config.toml
arch = "ecapa_tdnn"
lr = 0.0009
beta2 = 0.999
alpha = 4
grad_clip = 5.0
decay_fraction = 0.3
Rows from block 7, named by matrix and row number. Each number is 200 + 30 x the weight over the matrix's rms, rounded and kept within 0 to 999. All counts start at 0.
# c30: last pointwise conv (model.blocks.7.c3.0.weight, 192x192x1), inputs 0-95
c30.59,199,193,220,184,235,196,240,179,148,168,204,213,224,190,218,195,168,223,151,157,210,194,168,205,150,223,224,220,167,233,168,192,213,197,218,114,183,166,186,207,212,189,242,178,196,199,168,210,214,221,214,245,178,212,172,228,173,220,182,221,196,131,219,183,174,210,272,218,204,183,234,212,205,220,175,212,157,200,242,149,200,188,143,212,211,235,169,202,169,254,204,213,188,239,193,259
c30.60,153,198,127,248,214,175,170,179,217,195,188,264,201,122,136,248,220,169,239,224,212,210,201,234,167,217,241,161,254,210,201,231,159,213,225,251,172,172,172,224,213,170,212,196,196,191,219,171,209,209,169,209,233,156,175,170,171,175,205,226,217,240,213,201,193,211,241,195,203,155,196,177,145,217,130,226,201,211,182,155,158,219,191,261,170,172,189,196,124,182,138,183,227,202,217,215
c30.61,196,179,192,211,181,232,236,218,197,242,185,265,186,163,182,215,182,169,213,144,182,245,207,198,238,180,195,180,214,176,188,158,149,220,173,207,235,224,250,267,216,200,183,212,221,216,181,164,249,188,185,201,232,205,219,187,153,151,149,267,214,225,215,185,166,206,246,158,194,240,206,203,200,190,218,210,202,170,189,218,186,155,223,190,216,225,223,173,197,157,202,192,189,204,217,227
c30.62,252,202,244,124,124,242,220,226,192,175,164,208,123,179,238,173,191,171,185,212,159,206,185,209,215,213,186,136,181,203,235,191,230,178,249,208,209,172,246,248,159,179,169,199,183,215,229,193,258,182,228,228,202,187,213,210,195,184,187,276,175,219,178,195,182,207,214,258,181,188,225,230,147,159,253,174,191,192,164,227,147,161,232,178,179,154,188,190,216,267,145,219,182,195,217,175
c30.63,212,214,156,209,211,220,228,226,191,246,200,195,189,226,234,201,244,166,211,177,189,249,203,189,216,259,190,205,208,164,227,212,131,203,200,204,172,255,218,186,190,182,265,146,201,177,171,191,253,133,164,174,256,202,185,187,170,164,215,125,220,200,198,195,209,181,202,158,148,206,185,206,207,203,247,221,130,211,204,210,190,222,257,215,194,221,212,218,196,150,174,197,190,255,213,242
c30.64,193,164,188,237,186,185,192,201,184,163,218,215,129,193,239,197,190,161,275,221,237,181,176,179,184,185,199,244,218,198,206,186,186,195,219,248,189,208,241,204,199,199,216,194,237,214,191,151,204,221,198,219,207,258,197,240,158,213,222,145,188,239,213,210,165,216,170,238,202,194,200,210,211,183,180,229,194,156,224,213,217,182,176,142,200,194,251,242,192,226,180,209,194,165,192,211
c30.65,190,213,244,161,178,165,149,146,158,202,157,237,224,267,157,239,227,180,179,250,142,226,220,189,214,236,142,187,174,188,234,190,173,175,183,224,225,181,157,230,146,176,138,164,178,228,141,149,173,237,223,221,200,232,220,201,161,244,221,166,240,143,195,199,147,184,218,195,169,232,186,206,202,173,155,121,286,172,193,227,198,185,178,162,183,230,208,196,227,205,174,209,165,182,204,242
c30.66,147,165,243,221,134,227,178,216,203,155,194,224,153,203,198,213,241,157,180,227,278,220,219,192,127,198,224,242,192,178,201,192,150,203,210,209,147,213,235,195,176,209,213,192,209,233,230,182,180,218,227,226,190,213,227,201,158,211,176,223,220,199,254,169,201,169,169,205,168,176,147,130,190,190,189,228,240,191,189,232,211,207,218,168,193,168,210,214,179,249,187,178,192,205,174,187
c30.67,215,178,163,233,213,213,203,190,210,252,197,222,202,198,197,163,197,202,226,226,212,215,175,196,228,199,166,149,164,203,169,255,228,257,203,215,231,125,210,194,160,184,206,197,226,171,238,242,205,195,202,218,174,180,200,192,240,248,178,200,178,195,161,182,183,193,164,178,201,157,175,215,169,154,227,132,161,210,173,209,206,224,202,194,166,143,284,183,206,194,226,236,215,228,251,162
c30.68,181,260,203,180,168,205,229,252,225,248,201,182,212,176,169,173,169,166,208,200,202,137,196,176,176,108,173,199,221,164,213,157,190,192,195,228,240,202,215,215,236,203,234,250,218,186,178,212,254,232,154,201,214,164,232,237,181,195,201,197,185,166,229,215,169,168,117,182,222,239,154,165,174,201,184,201,201,226,210,205,186,171,236,191,248,215,242,189,208,218,197,152,223,193,215,160
c30.69,235,184,195,201,198,244,194,217,232,171,198,163,222,208,239,168,245,179,223,217,216,215,222,175,250,211,242,130,206,210,238,229,225,171,199,223,179,148,194,162,185,219,246,179,193,191,196,188,230,158,226,210,221,193,188,119,204,130,189,215,107,212,198,164,192,187,203,177,278,168,169,182,150,179,149,179,194,165,226,176,188,187,219,185,183,202,125,156,257,192,262,235,236,225,216,205
c30.70,212,202,237,196,244,186,235,237,185,194,208,255,154,163,205,204,183,171,209,214,264,172,247,187,191,187,185,191,218,193,179,139,212,231,213,222,243,170,229,206,162,239,209,152,204,205,211,159,175,235,225,206,169,181,216,214,185,189,267,225,195,181,208,219,205,203,191,195,174,201,183,158,191,167,214,211,166,195,161,197,236,205,195,215,209,186,198,185,235,190,199,165,190,155,175,198
c30.71,182,215,193,279,215,208,253,220,232,225,267,190,218,209,240,221,134,233,217,169,205,158,245,198,171,253,182,248,197,170,132,197,170,203,218,165,175,255,157,205,177,169,190,258,254,202,185,203,230,185,201,224,248,203,181,208,221,213,250,213,164,175,256,211,206,218,206,132,183,229,162,221,144,219,174,218,158,215,199,231,221,216,193,175,157,176,213,269,190,175,236,175,263,223,238,183
c30.74,204,216,237,255,250,206,191,228,177,215,233,213,211,122,184,178,191,193,187,159,197,192,208,223,206,228,195,186,197,144,168,175,203,231,243,221,222,173,206,206,236,189,199,233,214,169,217,227,220,210,188,195,217,176,201,211,241,193,219,188,229,213,191,165,199,233,205,172,231,186,192,225,192,233,225,194,178,209,212,234,214,141,184,201,194,199,208,203,186,208,184,213,185,213,194,230
c30.75,207,211,183,221,165,238,249,163,211,230,177,180,200,228,166,193,220,233,196,209,192,218,150,217,193,188,172,214,195,209,118,235,212,209,203,190,213,188,228,215,207,147,211,216,235,226,238,206,207,239,178,189,204,287,160,213,203,224,220,201,217,179,243,238,212,236,163,196,220,245,165,241,221,181,217,210,235,159,194,178,214,194,215,167,276,193,202,191,175,224,189,230,236,183,178,207
c30.76,190,230,203,198,225,198,194,211,226,231,226,237,253,216,224,204,181,185,207,201,235,181,205,219,189,192,202,159,200,211,180,196,244,240,168,214,231,217,177,218,267,226,196,184,184,210,177,208,207,236,192,179,160,219,231,216,196,158,279,178,228,214,213,169,220,176,145,243,191,163,164,247,149,186,193,176,138,154,208,197,224,202,168,216,219,183,162,227,205,203,244,212,230,183,180,231
c30.78,192,165,197,186,283,171,189,201,238,242,222,199,235,184,210,217,216,176,212,174,204,187,157,222,214,202,247,196,168,166,231,175,132,146,225,232,196,183,208,160,236,202,183,220,175,239,166,213,220,215,147,194,189,163,167,215,213,157,184,200,165,212,190,167,175,180,186,166,201,199,259,261,167,186,218,189,213,177,227,189,177,248,206,187,210,197,220,201,160,182,209,182,217,245,196,178
c30.79,189,193,181,259,156,185,211,223,237,195,229,194,169,162,181,193,215,237,192,190,252,161,230,198,190,169,206,196,144,189,194,171,175,192,219,217,199,213,202,234,249,233,188,180,183,188,197,238,154,218,172,205,198,227,175,198,238,166,225,237,268,169,205,197,207,153,153,216,229,236,169,190,204,205,231,208,172,199,186,252,245,160,218,150,193,205,187,230,202,209,216,191,195,199,212,182
c30.80,169,242,213,178,215,228,201,223,212,156,187,216,220,200,226,243,177,203,237,194,219,162,258,194,201,245,229,161,235,200,182,229,178,216,213,205,183,228,177,189,225,208,195,188,211,216,170,207,217,217,248,180,169,188,206,155,246,227,162,186,221,235,189,233,195,192,180,199,180,216,257,195,176,193,231,226,191,208,193,229,245,184,192,177,197,214,145,162,217,182,150,239,218,223,194,225
c30.81,163,222,140,155,203,203,208,196,201,188,209,232,213,203,173,233,220,154,178,222,159,248,191,185,195,214,141,171,247,200,178,130,229,177,157,202,213,189,239,190,154,225,174,170,209,188,185,176,187,187,194,268,189,203,231,223,208,235,217,242,194,190,200,180,128,205,221,205,231,184,181,229,175,209,205,149,214,143,209,198,234,193,233,169,208,231,184,191,234,178,168,223,197,199,237,246
c30.82,213,191,249,176,202,210,190,198,207,165,198,176,183,218,219,217,245,187,191,237,171,188,227,202,204,185,174,167,169,152,214,112,193,150,191,190,162,178,235,185,173,180,195,206,217,202,200,175,238,160,179,212,163,191,192,240,207,175,196,204,140,199,194,182,178,174,241,198,206,209,239,211,215,167,141,209,183,203,197,198,213,164,185,180,222,189,256,224,160,178,164,227,153,187,208,214
c30.83,207,247,163,210,177,240,238,222,235,196,251,191,155,196,191,243,198,163,191,124,234,216,203,232,258,161,199,160,203,201,240,223,166,231,153,142,234,187,226,213,268,204,253,163,205,245,197,200,155,204,194,159,277,159,212,164,246,206,176,204,189,211,217,197,180,200,189,224,183,225,206,164,189,229,176,256,242,175,181,179,158,181,157,204,144,235,214,176,230,198,187,174,203,191,212,218
c30.84,208,174,205,197,227,268,271,198,168,176,206,194,188,144,204,207,160,221,254,169,205,197,228,194,195,189,228,163,176,236,226,165,204,195,195,267,141,177,201,203,195,260,191,135,277,170,207,201,139,202,204,231,161,221,167,203,219,181,183,161,183,222,211,184,179,221,192,212,201,194,193,237,166,175,219,229,184,206,230,201,179,156,187,168,208,138,231,202,225,204,176,225,194,192,208,175
c30.85,203,229,136,175,213,181,166,189,164,199,168,211,153,189,215,215,209,172,195,227,218,227,145,199,183,195,216,193,244,182,259,196,196,139,204,226,191,153,199,213,209,158,235,197,196,181,173,220,196,198,254,208,206,215,198,255,201,233,217,195,206,227,233,174,175,174,236,193,181,210,136,218,186,229,159,233,161,163,205,178,243,214,177,194,154,208,262,227,190,250,172,155,164,178,200,217
c30.86,221,150,180,220,181,216,149,225,208,198,201,174,198,211,192,214,187,198,194,206,190,233,209,195,225,225,230,197,175,180,255,230,192,205,187,230,238,231,233,169,208,195,235,269,185,184,224,229,218,228,231,201,173,165,208,182,186,186,189,177,151,220,221,234,175,191,181,172,149,162,182,248,161,248,193,219,212,237,184,220,201,167,216,221,193,182,202,248,208,204,170,214,118,250,226,206
c30.87,207,215,167,213,181,206,198,220,220,218,271,227,159,244,158,239,219,171,187,176,254,194,198,201,202,205,252,167,251,175,224,221,211,185,205,269,198,294,181,141,187,153,153,184,199,241,142,182,247,186,207,183,192,196,175,151,196,243,209,169,158,215,218,188,174,201,196,138,188,214,185,170,229,200,202,233,231,205,190,238,194,211,154,180,206,156,210,209,206,220,176,210,201,217,185,217
c30.88,162,205,168,203,187,149,221,178,189,235,185,238,207,162,195,213,187,235,221,163,251,172,192,204,154,208,206,146,205,176,219,213,181,143,223,173,169,252,199,185,228,207,227,182,195,199,164,211,153,170,228,206,209,193,224,190,209,191,159,164,229,222,176,160,208,177,186,168,219,172,209,226,184,160,148,258,219,217,144,188,183,173,185,169,208,180,156,163,226,186,190,181,223,141,162,139
c30.89,197,180,256,229,201,166,225,201,199,226,159,174,212,167,171,191,146,237,178,228,225,214,221,154,181,208,180,216,176,198,204,168,232,208,234,167,234,192,224,196,200,159,197,190,245,198,227,248,210,239,226,262,156,249,144,205,236,224,201,243,209,213,179,209,151,176,222,157,204,169,236,254,229,171,236,227,254,185,195,266,189,222,164,175,183,219,236,192,205,164,212,215,172,213,193,190
c30.90,220,202,196,220,227,223,191,171,222,151,147,149,219,201,178,240,245,222,196,221,185,164,192,182,184,233,222,200,197,206,209,249,241,191,223,202,197,214,160,230,207,139,114,185,201,187,208,200,127,167,212,238,181,227,169,236,196,211,211,150,192,150,186,170,200,189,141,249,192,231,173,252,210,143,218,250,206,208,226,243,189,213,186,199,249,189,167,177,171,185,213,205,178,202,152,198
c30.92,170,223,202,242,207,163,222,201,182,185,165,223,227,201,210,237,225,201,219,233,206,217,202,169,192,148,179,166,216,216,237,224,192,214,199,213,194,187,230,194,196,160,235,188,209,208,179,176,224,211,218,147,235,185,205,173,166,225,200,219,196,193,169,170,170,178,141,192,210,233,163,199,165,138,221,231,196,201,193,203,195,185,172,180,166,174,228,164,228,266,190,214,136,169,184,164
c30.93,193,185,193,188,166,225,184,165,183,186,215,213,255,217,187,174,229,183,176,145,199,191,203,214,197,182,217,213,184,200,227,179,178,210,231,229,187,215,240,206,222,137,163,138,226,213,179,220,188,196,201,158,196,174,222,164,192,187,202,266,172,211,196,199,205,247,153,201,230,158,218,233,230,214,233,220,181,161,248,209,189,198,218,174,172,182,253,215,187,196,218,224,190,235,129,201
c30.94,189,186,198,274,193,202,221,285,155,190,186,165,195,195,201,195,212,163,190,191,167,168,211,156,153,240,214,254,210,210,206,153,204,165,195,165,171,212,201,198,205,169,206,180,172,188,179,180,211,220,172,179,264,195,180,195,211,204,177,191,194,173,197,213,253,191,216,220,173,274,131,158,204,184,187,190,211,242,221,155,198,194,180,156,135,145,219,181,161,219,179,148,182,203,193,153
c30.95,213,152,198,142,190,234,195,198,227,154,160,212,226,195,193,177,247,205,197,179,206,250,184,171,248,221,250,194,193,205,170,155,170,176,235,184,150,218,201,184,234,160,194,201,198,209,224,212,167,192,187,189,149,159,168,204,192,173,190,182,211,196,231,150,190,206,206,139,224,191,180,195,184,231,202,167,242,218,231,239,222,175,192,216,197,181,188,240,202,173,198,178,198,215,166,195
c30.96,174,178,171,224,159,149,166,231,181,188,195,159,173,229,154,189,177,177,151,175,215,194,207,245,182,215,209,200,156,203,164,215,211,221,194,157,197,150,216,229,204,251,250,235,154,186,191,190,186,285,214,239,210,145,172,224,174,197,192,218,194,193,200,222,190,241,178,206,229,125,244,196,218,218,206,232,210,187,143,165,151,250,198,206,148,214,199,226,142,152,172,195,181,221,176,242
c30.97,217,236,157,218,200,178,196,197,244,244,201,197,236,200,220,213,168,213,142,188,203,235,209,164,206,188,178,186,195,180,219,168,209,158,201,199,200,205,248,173,240,205,219,198,163,194,216,223,264,234,253,168,207,183,194,183,187,148,153,203,173,162,193,215,217,212,193,219,228,170,186,187,180,237,226,207,191,189,202,224,199,224,199,205,155,184,153,189,215,181,197,231,228,224,233,236
c30.98,201,188,230,159,190,246,214,186,201,198,189,216,237,171,206,123,238,163,207,123,197,181,200,174,246,213,189,188,176,170,179,205,183,225,176,129,171,198,195,205,244,208,172,209,209,193,179,238,238,192,133,144,184,234,141,232,205,217,180,227,171,181,184,152,165,214,176,167,181,145,199,176,213,220,240,173,267,224,163,172,195,192,163,191,189,193,201,175,269,184,223,197,241,195,176,246
c30.100,222,221,212,235,183,263,170,212,201,208,226,235,305,256,205,210,234,170,175,189,186,211,179,222,233,171,192,213,216,206,176,187,190,210,181,224,181,196,244,221,169,163,252,174,195,244,157,174,229,159,229,153,208,215,164,187,159,192,212,203,182,215,184,203,179,195,164,198,184,213,167,179,174,136,184,202,184,218,243,195,174,149,227,186,189,207,236,225,253,179,209,237,175,181,200,184
c30.101,184,218,206,203,203,182,190,200,219,209,187,173,155,196,204,224,133,155,203,150,153,208,234,221,191,199,146,215,183,150,185,236,194,146,219,180,190,191,228,219,175,202,225,197,210,242,224,258,214,140,156,210,200,187,250,221,224,188,154,171,188,257,229,158,181,188,214,203,229,158,193,218,176,201,223,220,219,221,228,210,176,234,169,217,195,196,190,167,221,220,153,176,212,184,175,172
c30.103,202,207,188,231,206,238,164,198,151,200,229,230,218,156,200,178,249,166,242,129,214,157,218,157,214,238,211,198,222,194,185,181,191,202,163,222,199,169,215,208,278,159,206,195,200,188,231,233,174,162,216,164,213,219,170,202,205,195,160,203,152,197,149,180,207,100,238,199,210,212,159,250,174,211,180,195,186,168,191,230,162,156,181,199,233,152,187,197,160,242,212,185,197,175,217,214
c30.104,177,227,206,161,178,149,218,136,207,148,230,186,150,233,224,201,219,220,177,186,219,146,250,166,188,180,197,202,244,178,152,172,194,145,185,163,117,207,202,157,174,210,182,180,180,202,216,224,191,175,202,176,190,206,178,178,122,180,241,220,217,163,190,220,199,190,227,217,161,262,201,190,220,227,154,67,172,212,228,145,234,158,258,176,212,193,170,224,194,205,196,159,210,224,201,196
c30.105,166,121,196,212,202,210,210,184,169,243,197,234,204,189,214,224,225,176,176,206,210,210,197,149,248,214,234,211,188,185,202,192,185,213,154,187,232,188,186,220,154,181,163,243,229,135,207,194,216,210,161,165,182,219,271,209,177,155,230,215,263,188,209,215,211,221,224,220,196,200,170,170,189,213,234,222,187,185,173,176,189,163,157,156,195,234,186,181,218,173,176,151,189,189,193,225
c30.106,206,191,215,253,222,215,168,160,220,133,163,172,186,189,241,123,161,214,206,193,221,215,219,154,194,187,166,210,218,212,112,200,238,159,176,121,138,196,233,224,185,186,235,171,144,202,188,193,188,181,157,209,176,172,191,189,145,205,234,184,177,221,172,151,168,209,157,148,215,181,192,204,237,176,228,187,184,186,191,211,151,209,211,215,224,205,180,204,221,158,199,227,188,182,173,208
c30.107,177,211,199,169,186,206,211,224,241,212,155,169,204,220,237,166,210,213,187,172,194,159,211,177,220,177,210,179,158,231,144,184,225,196,207,171,158,169,185,188,182,209,167,196,215,177,209,191,157,131,152,219,179,154,177,205,213,198,225,193,267,190,160,201,227,204,169,200,182,164,232,249,183,194,212,184,185,247,205,188,220,189,194,200,225,225,199,200,203,183,227,221,192,210,191,230
c30.109,194,149,243,187,201,192,165,221,192,244,234,215,199,174,234,177,180,161,195,196,154,183,170,226,213,200,196,208,209,174,121,145,172,197,156,208,241,217,220,211,223,225,234,193,196,206,203,223,238,260,210,232,222,228,213,235,224,223,217,218,221,223,200,240,221,209,191,221,155,202,189,176,197,205,243,220,186,231,208,191,250,165,157,245,200,211,231,181,203,193,193,182,198,172,216,221
c30.110,225,181,205,228,165,259,263,217,234,198,213,253,171,181,219,185,228,191,252,208,204,265,231,179,244,237,212,197,176,248,201,230,197,186,218,195,165,170,238,187,195,221,232,190,193,194,195,125,255,174,231,204,191,224,180,187,170,222,185,250,191,190,215,221,220,181,180,190,173,203,236,166,170,248,203,131,172,215,276,175,177,184,278,203,207,170,181,217,175,198,214,204,177,223,181,180
c30.111,163,201,236,168,169,201,191,207,186,229,170,242,223,195,256,147,210,122,215,244,147,170,190,157,223,146,210,223,206,169,225,137,183,189,141,229,189,168,225,196,169,164,187,155,197,145,183,219,201,215,190,216,238,170,238,221,190,150,144,235,135,212,226,227,209,219,231,224,181,202,241,213,241,224,193,229,200,166,242,185,212,139,196,233,214,241,214,143,239,125,197,184,218,240,185,271
c30.112,161,217,221,188,190,174,198,207,209,207,229,186,174,195,180,222,219,190,211,123,197,114,196,198,201,224,174,181,177,177,148,215,116,183,144,183,210,206,207,245,206,205,251,169,207,221,165,234,228,218,205,245,238,202,249,206,195,199,167,204,210,188,221,199,179,200,160,194,175,158,188,215,228,213,173,217,190,209,235,203,206,176,190,190,199,162,221,221,169,138,228,140,213,147,176,180
c30.113,163,245,208,185,235,222,219,217,174,208,176,203,232,175,215,226,191,188,171,191,219,197,230,173,247,200,166,146,208,236,149,228,182,179,176,188,211,153,193,238,164,182,223,189,199,215,198,226,198,218,185,179,190,195,179,198,262,221,162,167,224,148,167,215,177,205,221,255,197,231,156,230,230,199,202,224,236,148,192,171,288,223,176,181,195,183,159,176,238,231,179,240,186,235,197,215
c30.114,186,176,194,173,160,235,142,205,182,151,225,181,244,243,184,204,191,188,161,234,215,194,153,216,240,182,216,190,222,207,242,235,186,230,202,162,216,150,193,181,227,231,182,226,208,223,162,243,182,220,176,241,174,184,225,197,238,175,151,179,208,176,181,189,210,172,222,197,262,178,195,132,193,241,141,223,312,195,240,214,156,213,185,200,201,211,189,243,159,160,239,196,225,166,168,181
c30.115,202,150,187,251,221,172,169,180,230,218,244,206,221,175,220,183,184,230,243,217,219,188,218,203,159,245,254,220,186,186,169,185,222,214,240,184,182,175,207,232,235,216,194,217,199,203,192,166,200,179,182,192,176,238,196,169,193,180,256,168,170,174,230,215,194,148,213,188,205,208,164,154,173,224,199,200,215,195,242,183,210,220,209,204,254,192,227,187,211,199,203,195,175,199,190,156
c30.116,199,130,184,187,215,185,190,192,241,190,189,219,203,187,213,237,160,233,214,189,183,221,192,215,162,207,170,257,203,210,201,201,211,130,259,147,203,182,158,214,182,191,203,253,154,273,206,215,174,240,169,152,192,214,206,189,160,188,222,177,249,158,215,204,218,163,208,168,204,156,252,216,228,172,157,183,165,226,183,144,178,195,216,195,253,226,200,188,179,203,196,224,174,212,192,170
c30.117,192,145,171,193,182,194,156,184,225,184,218,175,180,206,246,167,260,229,150,198,224,159,154,254,259,198,126,193,175,195,192,185,214,186,186,184,234,207,189,200,216,149,223,209,194,185,210,240,191,196,236,177,193,196,162,202,158,233,173,197,197,244,237,192,170,164,215,197,165,193,186,232,194,225,268,178,180,180,211,214,220,192,211,184,253,194,159,214,194,210,215,224,213,215,222,232
c30.118,195,164,221,154,165,196,192,234,215,169,212,223,215,222,216,216,235,246,190,233,188,215,167,233,148,173,222,207,199,202,222,183,215,220,225,229,180,178,176,194,183,192,185,202,196,255,161,120,205,188,249,167,230,189,190,148,163,223,248,200,227,219,204,191,155,220,215,204,208,188,221,179,188,218,201,160,204,163,187,225,222,159,221,144,151,175,225,244,215,228,207,173,247,234,223,148
c30.119,158,179,223,214,183,207,190,244,179,211,187,187,129,196,139,187,184,197,188,204,236,151,204,148,161,177,209,215,243,271,167,175,192,213,238,212,158,176,192,185,177,248,217,160,192,157,243,241,174,226,152,203,214,200,212,281,198,120,226,166,205,226,167,221,188,222,173,196,207,174,206,178,203,219,215,242,177,217,167,210,190,242,206,171,219,226,239,203,171,211,231,176,181,246,178,236
c30.120,224,235,180,147,211,206,172,237,186,164,150,221,205,208,197,195,212,174,196,197,171,194,226,187,234,192,219,179,236,162,198,195,186,211,234,244,160,196,199,211,212,224,231,197,202,236,199,203,230,150,224,236,191,144,203,186,204,227,234,173,158,246,206,154,212,197,177,201,202,182,196,197,201,204,222,180,243,188,211,231,211,233,205,199,176,231,212,207,188,216,191,240,181,179,205,190
c30.121,135,192,193,203,180,165,202,230,172,173,202,228,248,189,149,226,261,211,221,182,198,246,191,157,247,182,188,165,219,212,198,194,157,247,128,171,254,212,149,206,196,242,211,205,238,168,195,204,240,251,206,215,159,194,167,150,212,137,214,250,161,195,241,210,200,239,187,195,167,230,111,139,242,196,209,216,197,173,218,254,200,172,180,236,199,218,220,202,211,234,247,202,195,196,230,235
c30.122,239,222,203,232,192,173,162,219,188,256,267,189,204,230,246,193,212,188,180,197,173,198,187,189,230,203,258,166,159,177,180,244,194,223,225,225,226,185,209,202,184,200,213,206,181,209,229,176,189,218,209,220,191,256,190,153,215,202,211,190,208,199,208,235,244,206,233,225,206,189,199,209,232,222,202,200,249,129,196,208,216,114,215,165,196,179,188,214,269,235,187,210,229,188,257,175
c30.123,173,172,205,149,202,172,192,201,164,197,149,168,215,240,231,224,193,184,160,226,187,158,203,180,226,195,192,195,253,150,223,237,167,189,230,202,218,174,237,201,175,175,229,234,220,175,221,187,194,204,257,188,181,185,178,187,193,161,176,155,175,190,188,199,211,196,229,194,190,246,159,123,146,219,276,239,202,115,168,234,235,187,226,186,219,138,214,193,200,242,179,209,183,179,205,228
c30.124,171,246,205,144,256,149,210,163,197,206,174,194,238,120,205,176,211,206,196,153,230,247,170,195,184,203,189,185,176,224,196,254,183,235,138,178,225,153,193,197,202,232,222,184,184,160,137,206,195,255,189,226,145,206,181,199,194,216,195,185,199,162,136,219,200,204,235,182,176,157,166,193,178,173,212,171,228,192,141,179,243,189,175,210,176,144,181,196,199,184,228,195,219,152,206,186
c30.126,224,210,181,230,207,225,191,193,251,233,220,192,261,205,230,231,240,244,253,157,222,176,206,220,194,194,174,276,224,181,122,143,212,230,223,183,217,231,169,168,229,208,201,222,250,219,222,220,209,157,231,255,175,177,209,185,204,196,246,188,188,172,188,207,207,191,222,158,192,160,167,207,149,217,172,239,164,188,226,207,171,171,189,173,218,202,152,213,215,218,186,178,208,192,201,189
c30.127,157,206,173,194,190,147,149,179,140,187,216,194,185,210,148,173,165,138,203,234,238,189,141,175,237,195,206,227,196,207,211,186,220,139,145,207,145,174,231,176,152,208,193,172,132,215,147,225,208,168,174,278,170,167,189,251,247,216,189,192,218,193,182,143,200,147,209,235,145,175,176,202,183,210,194,198,191,208,141,198,196,229,184,187,171,179,188,215,187,187,183,167,204,180,217,205
c30.128,160,161,205,221,244,183,198,174,202,223,218,202,182,172,198,184,238,180,193,201,223,198,216,229,175,189,175,169,158,163,233,167,198,215,202,225,175,221,149,264,169,245,254,215,180,163,173,181,196,177,149,207,156,201,272,209,223,189,205,128,207,195,187,182,192,196,222,221,191,170,243,179,216,194,177,234,206,187,205,194,199,176,164,191,203,176,233,143,154,183,177,192,174,196,193,239
c30.130,203,190,218,166,248,199,193,201,185,184,186,140,240,241,232,157,173,236,209,214,217,204,186,195,191,237,219,182,197,161,151,215,215,237,261,132,200,193,173,199,214,222,228,243,160,185,184,203,183,223,225,187,162,230,195,187,203,223,236,178,226,199,193,233,193,213,223,158,222,212,187,206,212,179,229,196,219,246,178,245,202,223,188,187,185,222,241,227,141,178,226,234,181,254,138,199
c30.131,190,122,190,237,133,222,186,199,182,194,180,226,195,198,250,196,185,204,187,181,148,205,160,205,154,252,220,163,220,203,211,165,166,185,240,239,160,204,180,172,206,199,209,186,184,257,194,163,186,114,194,136,253,172,279,157,164,162,224,198,167,181,217,210,156,235,203,164,215,191,243,194,169,211,210,229,192,216,156,191,148,139,187,180,191,198,171,201,214,159,188,196,204,166,163,169
c30.132,233,179,235,194,156,224,231,206,225,202,175,157,230,213,216,165,284,194,238,176,221,183,206,230,214,214,234,192,178,209,204,289,229,200,176,167,225,219,196,218,224,181,205,212,218,196,160,220,240,208,204,175,210,157,222,213,171,222,236,221,214,148,192,175,221,188,177,178,255,192,208,225,214,234,258,210,158,207,242,195,170,194,183,263,194,184,142,225,192,202,219,176,232,176,244,233
c30.133,194,207,171,154,191,209,230,157,240,202,156,161,249,170,229,200,169,212,199,150,198,198,251,220,161,172,199,183,176,212,179,220,248,264,231,232,158,177,225,167,205,194,176,220,171,193,211,264,173,200,157,201,172,167,239,191,183,210,171,241,232,154,208,198,208,203,158,215,216,192,189,236,169,177,229,205,199,213,187,228,185,230,213,180,164,226,224,195,250,206,231,226,198,200,153,219
c30.134,92,212,235,222,185,193,238,223,162,209,193,191,172,174,212,187,210,227,207,223,186,171,182,167,235,175,210,216,204,204,216,158,150,198,190,185,198,173,165,221,225,220,215,257,204,144,250,164,225,234,129,203,217,198,155,176,190,209,197,173,187,182,181,239,209,212,195,161,263,194,200,211,253,204,222,214,206,180,188,253,200,227,170,201,188,241,127,163,176,156,272,164,168,173,193,206
c30.135,193,187,191,256,176,238,216,263,216,206,161,195,182,136,224,152,159,180,229,127,196,198,235,188,214,204,185,196,225,185,217,177,209,219,194,199,201,186,231,248,180,188,170,214,163,171,209,220,205,152,190,160,152,235,158,180,175,174,160,220,210,234,229,174,193,119,195,186,206,192,143,211,192,220,195,224,213,238,173,190,209,220,185,239,190,175,239,196,170,187,217,192,202,182,166,233
c30.136,177,171,230,276,209,213,218,187,195,215,173,202,220,218,204,197,233,213,166,132,219,194,213,127,200,200,224,222,180,198,148,211,247,211,158,160,233,208,133,191,240,167,173,194,172,115,185,239,215,131,206,197,190,242,236,215,216,172,184,180,219,246,197,186,193,181,174,138,228,240,157,246,230,225,190,200,173,195,233,221,155,207,223,211,223,201,221,200,199,220,160,159,216,153,154,187
c30.137,180,219,250,236,220,217,196,202,214,179,205,188,207,214,233,212,180,162,183,220,153,219,229,226,189,215,214,192,211,187,192,176,206,184,218,206,214,189,249,211,137,190,195,168,194,218,196,224,240,223,240,225,210,204,248,207,194,186,171,181,179,182,165,220,178,176,232,208,179,180,228,208,196,199,169,272,173,224,193,155,242,217,234,207,158,202,145,177,175,227,151,161,191,175,182,228
c30.138,190,215,230,192,191,219,181,170,169,150,194,190,198,210,209,240,172,233,254,234,212,238,170,226,211,218,196,194,230,161,190,243,152,95,156,178,221,142,136,196,187,159,198,206,177,186,173,195,208,253,194,204,168,198,243,277,221,218,193,160,243,178,228,159,161,176,184,231,185,191,217,186,173,225,167,133,205,191,230,252,155,173,192,204,179,190,179,179,168,176,191,176,197,233,160,252
c30.139,151,161,259,167,185,206,222,195,199,137,247,210,152,172,208,203,156,176,190,183,148,184,190,205,206,189,230,227,184,172,225,152,236,149,222,161,202,221,205,215,196,189,175,178,185,165,220,225,171,167,160,147,177,170,226,199,219,146,237,248,181,212,227,221,218,144,191,195,180,202,217,179,189,223,184,239,188,224,210,202,167,202,215,240,193,178,222,167,203,178,182,174,206,191,181,206